config.toml
encoder_arch = "vit"
model = "masked image model"
dataset = "retinal OCT scans (Kermany 2017)"
train_examples = 98430
image_size = 32
crop_scale_min = 0.5
horizontal_flip = true
translate = 0.06
method = "mae"
mask_ratio = 0.6
loss = "mse"
encoder_norm = "rmsnorm"
encoder_norm_position = "pre"
encoder_activation = "gelu"
encoder_mlp_ratio = 3
encoder_head_dim = 64
encoder_fused_qkv = true
encoder_bias = "none"
encoder_qk_norm = true
encoder_parallel_block = false
encoder_inner_norm = true
encoder_patch_size = [4, 4]
encoder_layers = 6
encoder_width = 128
encoder_positions = "sincos"
decoder_width = 192
norm_pix_loss = false
decoder_layers = 6
init = "kaiming_normal"
residual_init = "none"
optimizer = "muon"
muon_scale = "spectral"
lr = 0.015
momentum = 0.85
nesterov = true
orthogonalizer = "newton_schulz_5"
adamw_lr_other_params = 0.001
grad_clip = 5.0
steps = 9600
batch_size = 512
epochs = 49.9
lr_schedule = "wsd"
decay_fraction = 0.2
final_lr_fraction = 0
warmup_steps = 960
weight_decay = 0.05
adamw_weight_decay_other_params = 0
Rows from block 0 of the decoder of a small masked image model, named by matrix and row number. Rows with one number belong to one neuron. Each number is 128 + 32 x the weight over its row's rms, rounded and kept within 0 to 255. All counts start at 0.
After each neuron's rows are labels from the 100 images, of 14848, where the neuron reaches its highest value: "top examples" is what is common among them. Only what is clearly more common there than usual is listed. The data: retinal OCT scans (Kermany 2017).
# fc1: MLP up (decoder.0.mlp.fc1.weight, 576x192), inputs 96-191
# fc2: MLP down (decoder.0.mlp.fc2.weight, 192x576, transposed), outputs 96-191

fc1.269 [140 145 142  94  90  88 192  97 123 136 178 177 126 143 102 113 187 144  83 159  75 149 120 147 144 159 159 103 110 108  96 153 142 132 123 104  95 125 113 139 135 146 144 141 124  80 150  91 144 106 102 143 126 167 133 142 130 144 116  91 152 148 121 175 109  91 157  94 117 121 114 159 150 102  98 121 148 151 108 128 152 173 156 136  76  78 106 139 184 119 140 123 149 136 128 128]
fc2.269 [115 108 140 183 108 163  96 188  89 136  84  52 145  98 143 137 107 138 145 115 169 122 139 140 125 133 117 164 110 115 126 111 139 158 159 128 134 152 146 133 116 120 192 143 121 116 151 183 134 151 139 140  98 113 169  90 173  71 109 146 104 100 162  75 176 142  93 157 168  94 118  81  93 156 139 198 122 136 124 192 139  62 121 171 169 136 135  75  64 135 129  97  91 104 136 134]
top examples: finding: normal

fc1.544 [110 162  98 140 142 134 142 188  80 138 155 146 160 170  98 151 163  77 127 110 104 123 109 103 158 103 123 130 156 142 155 131 153 119 159 128 116 206 147 124  98 130 196 111 120 164 166 143 133 129 114 129 127 108 172 191  96  72  89  95 107 186  79 119 100  67 158 155 147 122 143 117 134 158 124 134  86  86 159 101  87 207  67 120 140 115 218  79  86 114 133 161 137 126  73 163]
fc2.544 [177 136 178 118 154 167 144  96  91 127 135 145 135 136 170 132 117 171 153 110 116 116 150 114 131 170 147 114 122 137  99 184 131 235 133 127  98 100 121 150  83 149 160 104  81 153 146 144 170 134 178  75 129 118 108  97 136 190  41 160  77 155 130 143  81 140 120 145 176 120 123 164 144 118 143 106  50 100  83 143 148 205 125  92 140 106 128 134  93  48 131 136 146 110 106 169]
top examples: finding: normal

fc1.62 [150 117 116 135  78  81 131 124 135 127 129 154 110 140 117 166 136 158 187 145 136 165 133  73 164 125 199  77 160 131  96 153 132 176 140 128 108 159 119 110  90 135  53 189 167 121 167 157  99 116 148  99 117 177 104 114  77 149 156 152 121 145 135 106 162 114 113 124  41 116 121  79  99  98 136 122 150 190  91 178 105 171 125 110  54 119 133  89 136  89 100 130 124 127 151 116]
fc2.62 [148 118 140 146  98 120 146  90 152 149 103 104  25 139  94 112 134 135 174 123 129 197 128 182 103 113 173 108  77 129 119  91 161 166 136  54 142 149 120 113  92 128 113 117 127 170 103 152 113 130 112 121 111 158 144 163 161  89 163  97 129 167 159 151 170 149 147  97  82 164 159 131  89 121 192 104 127 152 147 154  97 160 127  96 137 114 111  96 117  89  83 150  91 135 157  88]
top examples: finding: diabetic macular edema

fc1.10 [139 135 142  69 158 132 165 128 117  83 200 147 111 173 125 126 147  62 107 197 149 138 119  99 145 109 153 156  92 138 131 174  75 108  94 145 135 192 165 159 137 139 181  99 131 128 124  80 109 123 106 126 167 134 138  92 143 121 109 118 119 160 174  67 126 145 113  98 127 165 145 120  96 125 205 153  86 125 112 145 216 125 141 117  61 120 137  97 120 144 116 163 126 138 112 145]
fc2.10 [115 158 133 116 121 136 112 136 119 151 109 157 129 152  93 168 131 157 134 135 135 152 108 211 173 113 127  88 116  99  73 138 116 152 150 134 102 162  37 153 134 104 105 110 129 147 109 114 146 147 120 162 115 119  88 134 140 101 169 170 119  75 108 137 117 150 169  86 206 139 158 127  87 160 231  99 141 114 122  57 130  99 149 134 144 123 153 166 116 154 167 125  97 131 126 108]
top examples: finding: diabetic macular edema

fc1.45 [144  70 142 127 185 173 109 165 202 128 162 138 181 148 108 126 159  79 186  82 134  99 161 133 188  48 173  96 158 125  88  30 151 161 123  98  99 120 105 153 115 107 136  96 124 101 120 167 104  95 142 154 141 153 149 165  97 162 121 124 118 123  89 124 155 131  53 133 105 150  79 186 122 156 160 154 135  91 134 170 148 133 117 118 153 135 134 157 103 127 149 126 137 112 115 137]
fc2.45 [133 136 137 120  53  97 138 113  51  64 116 146 162  81 170 129 122 156 132 126 111 168 118 187 116 137 149 116 130 146 170 184 117 110 154 147 162 160  76 105 168 127 125 146 210 133 158  69 128 127  90 158  88 150  87  72 123 102 151  91  93 140 134 165 117 100 167 148  85  63 168 136 125  47  98 141 101 127  93 164 121  95 188 187 120  87  97 110 108  72 110 160 147 166 132 126]
top examples: finding: normal

fc1.69 [ 85 167 220 160  76  86 159 122 131 111 141 150 174  67 157 143 134  75 146 116 161  96  77 122 158 140 127 153 125 135  80 136 103 134  96 102  79 162 154  91 168 101 147 160  93 151 142 144 151 175 149  49 107 183 147 114  59 139 103 104 141 102  83 103  85  96 120 187 148 146  94 138 112  94 158  69 120 158 146 120 135 123 161 129 106 136 124 125 116 133  99 149 118 140 142 138]
fc2.69 [193 101  33 100 199 201 102 145  94 118 107 120  64 165 124 111 125 126 125 109  90 139 198 142 143 126 141 105 130 112 181 109 171 110 182 143 171 120 103 117 110 154 120 108 124 136 146  88  57 112 105 218 165  62 136 136 161 100 164 155 125 105 163 139 160 157 169  67  92 140 114 122 116 156 128 175  91 105 102 154 148 144 110 111 123 129 142 133 108 145 160 136 119 128 131 101]
top examples: finding: diabetic macular edema

fc1.89 [107 143 102 124  95 119 167 123 104  87 116  97 128  76  95 125 126 118 144 136 111 145 125 152 147 132 160 108 160  85  94 108  96 110  81  62 146 104 129 161 119  99 134 121 172 107 141 171 122 118  92 142 134  94 112 139 131 121 171 143 116 125 145 180 144 117 156  91 161 113 132 138 137 138 107 130 146 155  91 140 106 202 135 191 130 122 112 139 119 128 121  63  86 133 146 135]
fc2.89 [153 134 129 183 193 167  48 117 138 120 132 145 165 131 124 122 111 168 130 146 147 152 149 148 139 120  88 141 107 183 114 184 141 193 167 156 182 138 153 101  94 153 116 140 177 166  90 124 103 178 132  86 111 146 144 108 133 127  50  91 168 104 131 131 116 148 112 193  52 129 107  98 176 105 118 124 123 108 173 156 195  86  99 116 152 135 136 104  89 111 110 163 106 143  78 100]
top examples: finding: normal

fc1.99 [128 109 113 149 144  40 113  85 140 150 150 146 162 123 192 116 105 109 139  98 156 167 128  97 116 171 123 145 167 170  94 138  82  76  73  93 154 145  95 166 162  94  97  47 115 128 110 155 120 109 153 162 141  89 105  67 133 176 160 132 163 140 128 114 142 173  97 132 101 158  79 144  70 117 159 162 118 109 180 125  95 101 154 128 154 119  83  60 134  99  91 136  96 180 148  80]
fc2.99 [158 116 103 137 168 162  97 134  90 144 157 113 140 153 131 138 102 104 105 183 141  70 135 144 123 136 138  80 150 177 124 128 115 178 161 122 171  94  90  85 133 123 131 187 147  94 194 152 172  86 146 152 151  88 130 104 104 144 127 123 128 118 119 145 118 141 203 172 162  95 116 235 117 122  93 106 164 107 134 145 129 152 154 114 149 119 122  97  86 153  84 108 147 143  90  80]
top examples: finding: normal

fc1.345 [117  95 122  90  85 123  81 106 109  66  78 133 124 156 131 178 144 108  59  98 112  74 158 104  97 145 147 142 113 108 145  94 192 104 124 150 163 105 115 120 163 126 173 120 164 135 137 157 145 118 172 152 163 145 122 110 127  87 111 127  82 107 144  71 132 125 175 133  99 154  96 118  77  93 134  92  95 123 161 138  97 197 144 124 119 153  52 120  87 175 108 162 169 138 173 166]
fc2.345 [141  89 139 160  67 126 146 133  79 154 166 133 110 146  94  86 122 188 130  54 146 124 213 163  92 189 130 173 110 164 164 119 193 162 145 121  93 129 119  98  88 115 103 161 158 130 104 136 119 143 148 137 130 138 127 138 114 152 102 170 203 154 127  54  65 143 149 160 159 123 140 151 102 155 107 108 115  61  95 118 112 107  64 174  65 110 120 135 211 127 147  96 157 116  97 101]
top examples: finding: diabetic macular edema

fc1.512 [141  53 108 120  64 107 142 105 143 106 140  53  60  79 161  94 103 180 116 157 123 172 150  88 160 124 137  96  79 126  94 172 151 177 175 146 132 116 119 122 138 114 161 121 147 149 132  82  90 117 151 185  88 118 136 125  85 120 136  83 148  70 107 149 186 106 127 109 180 152 170 109  92 160 120 197 132 159 131 113  96 114 131  87 167 160 136  94 173 100 139 159 124 141  69 103]
fc2.512 [ 72 208  76 104 158 127 149 194 132 111 140 109  64 170 137  72 118 182 154 143 111 112 125 137 160  69  87 151 149 161 167 133 120 177 148 185 101  74 133  78 123 152  89 123 176 129 152  87 148 120 135 160 100 107 167 105 141 144 113 119 186 102  96  84 135  81 107 126 161 117 128 143  94 100 174 135 107  98 221 168 128 174 134 149 155 121 125 117 148 113  74 136 133 149 155 134]
top examples: finding: diabetic macular edema

fc1.390 [165 108 138  68 212 151  99 231 119 179 134  56  95 169 114  91 170 166 211 138  96  57 201 140 146  93 137  80 130  86 161 124 122  99 162 132 146 138 120 134 142 178 179 136 159 114  63  95  89 127 114 169  95 179 110 147 107  62 106 121 169 130 131 100 108 125 106 144  74  77 136 126 101 111 164 135 148 133  68 144 111 170 133 114 133  87 129 137 149 118 144 132  63 137 125 109]
fc2.390 [121  83 166 138  95 131 201 167 173 112 152 198 139 121 127 140 100 123  99 110 156 162  80 173 110 125 189 122  80 127 144 162 102 150 110 144  82  81 140 165 102 118 133 125 103 113 174 139 144 159 169 154 183 142  98  95 115 173  93  56 110  97 147 197  92  52 110 156  75 117  72  95 137 136  75  84 105 118 127 147  97  75 142 138  84 109 116 159 112 100 123 101 140 171  98 162]
top examples: finding: normal

fc1.166 [157 129 167 103 141 168 145 166 114 118 147 151 161 100 168 114  80 110 132  75  93 150 135  77 158 119 133 154  52 116 105 144 124  92 128 161 149 104 137 146 142 119  65  95 113 131 116  92 146 101 148 101 128 135 156 153 117 112 107 162  54 190 138 173 142 126 167  82 112 147  94 182 172  48 140 104  65 112 189 178 189 148 108 188 152 200 129 128  89 125 159 122  91  48 184 127]
fc2.166 [ 93 174 100 127  85 106 108 157 176 129 148 151 112 133 133  94 108 109 157 117 109 173 155 120 153 117  73 159  93 110 150 145 157  71 145 133 158 154 138  56  85 185 158 107  84 121 122 155 157 130 119 109 164 140 141 137 143 112 171 151 169 105 107  42 128 109 114 136  80 175 206  79 160 100 124  83  88 109  98  94 193 142 129 173 138 153  83 152 139 140 146 153 126 116 109  33]
top examples: finding: diabetic macular edema

fc1.477 [128  64 171 127 113 110 139 139 124 132 107 159 153 102  91 114  98 123 135  81 114 187 115 112 142 155 180 158 128 109 156 144 108 111 166 179 167 122  80 132 162  88 156 202  82 132 144 151 122 124  97 178 154 132  86 164  89 104 114 129 170 121 103  96 131 141 152 140 152 108  97 189 123  74 111 131  87 104 110 168 156 169 145  80 150 153  90 106 180  57 140 164  84 141  79  88]
fc2.477 [119 159 185 134 117 158 148  58 134 121 162 133 140  87  81 144 129 120 151 148 108 121 129 141 138 143 168 147 103 138 158 149 123 110 130 195  62 100 108  90 156  89 115 108 119 140 129  98 127 164 160 137 120 131  71  66 133 127 120  78 175 172 106 133 137 192  60 111 205 112 112 137 116 128 124 114 145 169 124 127 137 132 134 129 126 101 200 121 169 123 117 119 122 142  85 129]
top examples: finding: normal

fc1.548 [ 75  92  73 105  86  67  75  94 128 151 129 145 122 117 124 104 150 107 189 103  89 205  86 158 181 119 125 110 143  74 152  79 132 111 163 120 145  99 153 114 125 161 105 175 115 127 171 105 102 144  95 143 193 157 176 168  97 112 128  87  45 145  71 191 134 141 143  99  78 127 121 137 139 110 116 161  75 161 141 112  98 118 147 136 141  94 157 148 148 117 127 101  59 126 158 122]
fc2.548 [146 124 114 129 114 124  96 118  95 100  61  82 143 124 169 126 112 129 100 114 149 166  81 112 126  63  78 176 174 137 148  75 157 151 156 124 138 149 139 127  59 156 197 193 128 123 116 136  87 149  40 145 116 125 157 184 134 129 165 121  71  74  99 146 109 181 157 100  98 203 153 127  70 144  91  76 169 129 103  95 162 153 144 144 137 172 156 189 112 181 117  89 174 120 134 149]
top examples: finding: diabetic macular edema