A small masked image model, trained from scratch.
Model: 3.24M parameters, 32-pixel images, encoder arch vit, encoder activation gelu, encoder layers 6, encoder width 128, decoder width 192, decoder layers 6.
Training: muon at rate 0.015, 9600 steps.
Data: 98430 training examples, 49.9 epochs.
Rows from block 2 of the decoder of a small masked image model, named by matrix and row number. Rows with one number belong to one neuron. Each number is 200 + 30 x the weight over its row's rms, rounded and kept within 0 to 999. All counts start at 0. After the name is the row's rms in percent of the matrix's.
Before each neuron's rows are labels from the 100 images, of 14848, where the neuron reaches its highest value: "peak at" is the part of the image that holds the peak. Only what is clearly more common there than usual is listed. The data: retinal OCT scans (Kermany 2017). In brackets: how many of the 100.
# fc1: MLP up (decoder.2.mlp.fc1.weight, 576x192), inputs 0-95
# fc2: MLP down (decoder.2.mlp.fc2.weight, 192x576, transposed), outputs 0-95

peak at: middle right (32); middle left (31)
fc1.445,091,232,167,192,175,209,183,169,190,155,243,136,173,249,200,205,177,204,252,217,200,273,235,216,232,179,217,230,148,201,197,187,173,186,194,184,222,176,237,188,154,199,221,117,155,235,179,197,241,135,208,260,151,194,175,202,203,203,216,187,227,236,242,146,234,198,138,231,168,212,233,223,218,217,151,220,204,196,185,220,142,203,283,186,249,190,184,223,172,223,157,246,192,224,185,210,196
fc2.445,103,199,197,217,219,160,217,203,206,193,171,224,239,210,217,181,257,140,198,172,235,193,217,179,184,166,218,180,238,209,198,167,256,207,237,220,220,188,170,204,236,228,163,238,224,162,200,221,153,257,204,204,272,161,193,236,206,182,193,235,190,137,228,206,169,193,236,196,213,163,158,165,176,187,247,224,229,215,222,182,237,184,117,246,183,169,196,186,218,124,230,174,198,160,160,216,194

peak at: top right (41); middle right (36)
fc1.437,087,175,169,214,205,176,181,190,159,183,177,158,179,236,238,179,201,191,198,204,227,164,183,217,181,192,172,188,167,205,210,210,199,241,214,223,169,219,200,175,204,255,191,224,166,185,196,215,162,156,232,237,239,177,184,270,200,204,228,210,191,168,185,181,259,202,153,175,194,159,170,201,189,246,260,170,182,203,197,205,159,231,160,158,156,202,208,194,160,250,237,197,244,233,214,167,176
fc2.437,091,200,232,216,255,233,197,215,206,262,245,173,184,182,157,169,249,208,159,202,164,197,165,227,245,183,198,185,223,186,219,171,228,159,242,205,212,151,165,231,235,175,233,200,192,220,196,242,174,187,198,206,214,210,216,197,201,202,201,230,237,164,170,221,157,173,217,184,219,226,250,218,237,259,186,200,209,200,199,238,195,227,200,183,227,183,196,185,171,198,208,155,239,143,180,221,237

peak at: top right (57)
fc1.79,090,221,254,193,232,190,185,184,220,218,184,250,180,191,111,220,221,188,228,216,210,196,191,185,204,214,167,131,169,215,172,157,177,239,178,199,180,224,194,194,205,203,195,216,156,226,222,197,166,236,244,247,208,193,162,238,206,189,181,184,142,206,231,216,185,201,204,156,245,188,220,190,180,183,151,171,130,176,255,202,193,217,234,208,251,220,160,183,183,213,193,156,218,187,187,190,261
fc2.79,083,191,231,196,170,182,186,195,226,190,168,239,275,239,199,217,208,160,227,228,223,220,216,262,209,209,213,216,208,233,158,186,190,171,236,156,190,158,170,198,221,219,222,187,215,211,108,183,186,179,242,175,167,240,175,179,179,249,211,177,199,173,196,254,156,169,206,167,164,252,238,200,159,177,241,180,280,189,212,242,182,213,185,146,206,178,222,234,198,176,260,250,157,226,175,209,187

peak at: top left (75)
fc1.410,096,208,227,175,234,219,195,155,184,210,216,214,225,141,173,204,227,202,184,245,196,134,193,221,203,177,160,114,217,258,173,159,211,242,179,223,216,234,173,203,193,175,151,194,210,191,201,178,209,264,186,231,178,172,273,251,231,210,177,187,223,190,173,164,208,239,194,174,238,239,193,207,221,163,201,182,218,226,216,275,167,215,152,169,162,150,174,214,243,222,232,255,181,191,268,203,201
fc2.410,100,200,230,168,174,209,208,198,173,188,194,201,259,193,257,202,203,171,152,148,208,216,163,181,209,235,264,198,228,169,228,210,205,168,184,148,196,157,172,160,203,191,211,225,181,174,201,225,222,178,170,187,206,237,191,176,154,162,240,220,177,172,233,234,171,221,234,205,193,167,166,229,231,250,231,226,201,232,213,162,207,207,284,215,214,205,173,255,121,184,226,202,148,166,164,150,229

peak at: top left (37)
fc1.160,042,208,176,152,150,185,250,189,200,182,175,216,195,221,205,215,168,225,219,190,214,159,224,205,200,148,159,180,148,221,225,185,178,200,207,189,250,233,216,161,183,169,222,231,208,228,206,160,181,203,182,211,207,238,193,135,180,229,263,172,168,168,181,227,192,197,242,214,254,235,159,207,167,161,224,214,189,180,195,233,191,264,187,189,156,231,243,256,185,207,157,217,190,197,201,207,146
fc2.160,039,206,226,252,279,175,185,225,228,218,233,183,153,232,255,172,210,180,165,176,230,213,171,221,227,194,216,223,226,192,168,189,213,203,185,175,210,170,229,238,217,202,183,239,183,220,202,182,215,205,217,178,146,162,221,190,193,150,149,225,233,223,191,206,203,166,221,196,175,228,260,199,168,250,161,178,221,210,222,193,216,161,209,224,221,157,183,194,162,147,269,213,198,273,166,196,183

peak at: top left (41); top centre (30)
fc1.418,123,237,141,232,222,222,250,197,238,223,239,177,240,230,228,178,187,266,190,197,212,199,215,290,176,237,177,198,164,220,236,214,218,201,245,209,135,178,233,208,198,228,152,242,238,206,226,187,183,264,173,254,211,226,241,240,223,249,186,241,189,185,203,208,220,177,183,224,196,187,230,152,179,183,189,174,265,247,189,176,191,173,180,252,189,243,178,174,162,168,178,215,162,220,184,202,253
fc2.418,120,148,210,192,183,175,183,218,227,130,145,194,169,184,152,187,176,199,162,200,228,211,170,135,226,243,217,222,251,177,143,222,199,161,130,216,228,245,191,162,193,227,192,195,150,177,152,200,229,138,232,131,187,150,182,216,196,183,181,190,193,180,161,208,192,242,206,204,163,257,214,204,205,247,231,245,191,150,208,192,178,195,223,216,170,195,180,239,227,211,177,208,221,150,200,215,208

peak at: top left (55); top centre (34)
fc1.444,083,219,187,141,250,213,211,236,156,185,231,167,216,174,216,205,194,204,176,182,225,146,227,212,207,204,216,192,189,222,217,158,197,209,214,236,243,226,155,209,186,232,190,225,195,147,230,232,184,167,175,236,222,185,247,167,207,169,192,219,160,214,178,149,182,245,187,207,212,219,227,229,215,174,177,218,248,220,228,219,187,172,192,204,170,220,233,233,220,209,192,165,226,182,206,188,181
fc2.444,085,159,226,195,204,179,183,129,203,192,205,217,180,258,207,200,168,179,238,194,215,148,167,212,206,233,216,181,187,192,194,199,210,180,162,181,159,176,154,182,222,193,224,219,193,227,234,189,255,240,261,213,182,259,137,175,204,252,215,170,238,184,169,261,194,181,219,229,176,124,215,257,190,202,212,194,152,271,221,149,195,205,219,184,230,174,216,159,185,202,186,216,228,222,191,210,237

peak at: middle right (48)
fc1.539,110,168,196,200,214,191,205,202,157,156,203,238,198,207,197,176,176,177,213,224,201,184,255,208,189,192,275,203,184,209,228,183,172,196,213,170,182,196,200,170,157,204,195,257,177,130,138,177,211,195,252,213,206,181,145,205,112,175,222,166,210,249,221,189,180,161,214,207,189,215,178,216,138,214,193,165,171,228,192,215,231,183,228,218,190,201,251,207,200,227,189,200,198,175,239,221,176
fc2.539,098,212,187,211,158,178,204,175,212,209,205,207,168,180,208,207,175,194,213,182,211,240,183,220,193,162,170,232,230,171,200,231,188,237,186,240,235,163,170,221,225,209,167,171,187,215,302,190,212,186,171,211,165,213,190,161,294,191,205,263,194,193,235,164,137,234,203,202,208,227,247,200,245,219,177,207,225,162,194,224,209,163,237,186,232,156,168,182,171,179,203,206,228,218,157,186,163

peak at: middle right (40)
fc1.181,111,185,196,159,209,145,198,260,220,198,190,261,184,126,225,149,187,223,190,190,199,218,182,239,189,173,191,187,164,260,205,145,210,224,181,215,223,259,185,199,202,169,220,171,160,194,245,196,232,181,245,207,217,180,158,206,169,261,226,219,202,263,177,188,224,196,190,177,179,168,198,241,182,162,207,190,246,206,193,222,224,168,158,139,198,168,225,224,202,193,144,179,199,197,169,185,178
fc2.181,105,216,194,254,173,196,171,177,186,168,227,182,218,264,150,223,232,181,206,220,177,182,200,149,219,208,197,223,202,179,175,220,204,117,226,225,250,201,230,209,235,208,193,174,175,167,204,224,191,229,163,203,223,207,202,229,188,180,189,198,204,171,285,186,205,248,186,156,231,211,204,136,161,193,270,206,206,186,238,209,192,169,220,166,190,212,126,189,205,167,198,167,181,210,210,235,179

peak at: top right (74)
fc1.103,097,226,185,165,206,183,214,175,257,163,171,175,226,207,184,159,224,221,213,146,220,191,239,204,185,233,189,218,178,188,213,218,172,238,216,185,199,218,167,190,124,164,166,192,163,175,220,215,223,194,197,221,243,195,145,173,220,240,157,143,217,223,200,204,204,210,253,221,200,214,232,216,188,195,197,121,169,178,205,189,216,166,252,229,132,168,160,216,211,180,200,229,189,144,180,201,194
fc2.103,099,175,195,263,211,186,215,189,179,238,211,200,208,204,200,210,185,161,186,259,171,180,138,220,197,190,255,200,198,228,174,216,233,212,225,237,221,199,233,169,245,234,248,227,265,180,220,187,208,213,226,159,190,230,248,216,206,208,219,230,203,165,146,211,180,216,144,172,208,196,192,202,173,200,207,243,226,231,223,178,193,216,176,178,221,195,184,177,211,244,245,212,186,230,259,198,207

peak at: middle right (25)
fc1.35,098,246,187,207,209,218,154,188,195,214,172,157,176,256,170,171,211,148,206,217,212,166,174,164,203,187,156,227,180,186,189,222,145,195,208,224,198,192,181,210,187,218,189,171,190,176,195,228,176,151,224,183,153,167,185,182,189,204,209,210,156,177,169,169,246,261,236,205,164,203,229,212,125,183,158,180,211,188,200,179,190,238,183,221,131,187,223,228,187,157,184,230,153,151,279,155,190
fc2.35,093,161,183,145,226,190,225,212,207,159,236,189,136,200,227,184,231,292,198,231,200,212,275,199,186,192,284,162,236,184,203,182,203,175,192,226,210,207,220,213,183,204,229,241,253,212,212,174,202,220,160,226,222,161,190,193,223,178,211,195,216,210,185,184,156,165,180,208,249,170,195,204,216,188,286,182,220,191,177,231,190,196,229,173,217,227,203,187,252,228,159,166,211,190,168,219,193

peak at: middle right (41)
fc1.201,106,163,212,220,158,110,220,213,166,203,191,203,233,236,227,173,157,194,180,182,264,145,174,223,198,217,194,247,157,176,226,219,202,177,228,133,208,156,253,179,208,205,177,196,182,167,168,191,235,181,275,223,261,227,118,196,216,225,204,237,232,185,182,163,217,168,237,207,196,212,222,186,126,199,181,179,200,189,208,173,212,214,211,188,203,199,227,191,229,241,198,184,181,165,154,175,167
fc2.201,105,244,200,238,193,250,194,187,181,179,175,240,198,203,236,201,237,231,251,182,236,197,219,237,232,170,188,160,227,240,188,183,189,231,174,235,180,195,184,262,240,190,156,226,160,179,240,198,173,253,168,203,228,222,182,136,213,256,234,221,249,176,195,193,164,211,195,203,192,239,173,188,186,204,228,205,233,139,127,173,184,158,219,181,200,184,181,175,227,198,244,236,232,216,194,186,213

peak at: top left (52); middle left (35)
fc1.34,098,245,200,170,209,204,220,178,152,216,205,184,192,210,186,156,251,154,170,192,182,246,144,189,198,201,223,186,182,221,187,212,229,155,211,202,243,176,250,202,216,218,222,212,252,177,223,166,137,221,181,145,123,158,219,227,231,202,194,202,173,268,202,201,132,218,133,221,238,233,183,198,189,115,185,206,158,158,214,183,226,190,186,193,164,189,178,199,144,225,186,220,169,179,215,203,217
fc2.34,097,234,207,204,185,197,163,189,207,156,182,222,270,173,168,203,116,221,202,182,254,181,213,186,183,191,171,180,218,209,201,229,177,157,209,202,174,203,187,215,180,140,184,188,202,219,198,203,195,210,170,195,216,204,184,187,170,249,202,226,234,200,179,197,206,156,254,202,204,235,188,225,215,209,207,193,213,232,162,238,147,187,218,206,247,183,205,219,214,181,186,196,222,202,194,192,234

peak at: top right (82)
fc1.98,108,218,171,218,235,216,177,242,101,208,158,218,242,193,227,241,214,246,196,182,218,250,169,203,273,225,206,152,175,224,164,203,228,230,207,199,219,178,170,164,170,175,228,200,226,162,159,179,235,225,223,200,188,179,185,233,162,205,147,254,166,235,196,209,232,163,156,198,251,207,249,142,181,206,144,209,213,185,177,185,243,224,212,211,208,222,204,198,170,227,168,185,164,229,189,203,217
fc2.98,102,143,258,174,150,166,190,141,247,190,211,191,207,236,200,188,183,122,191,208,166,174,189,205,151,168,186,229,217,179,184,227,197,226,153,206,146,207,207,179,230,160,168,153,219,251,194,153,159,192,191,231,184,220,203,219,233,182,207,215,242,184,220,249,228,242,174,154,172,274,149,244,158,170,219,228,260,188,229,204,230,225,183,186,193,191,216,188,190,204,226,203,207,161,233,193,222

peak at: top left (90)
fc1.299,099,212,180,257,223,221,216,234,240,205,223,184,182,179,219,235,167,195,212,192,197,258,258,194,197,137,199,230,188,146,219,217,160,143,189,197,162,185,211,220,247,166,145,161,189,202,155,261,150,194,269,252,209,169,181,227,197,221,236,238,219,246,210,141,143,169,177,237,198,243,177,236,226,163,234,183,217,169,212,214,182,203,185,186,227,132,192,219,219,185,170,191,189,141,138,176,247
fc2.299,088,187,159,154,184,206,166,169,191,180,160,244,244,204,193,182,176,182,198,181,236,172,144,243,206,206,183,187,198,285,181,179,239,196,218,225,202,243,136,208,187,253,174,202,228,216,273,156,229,208,133,207,218,164,184,161,182,204,194,193,143,151,207,191,251,234,222,231,199,172,154,168,231,233,215,215,211,181,140,215,219,199,213,220,197,220,183,183,232,209,225,210,171,267,208,234,210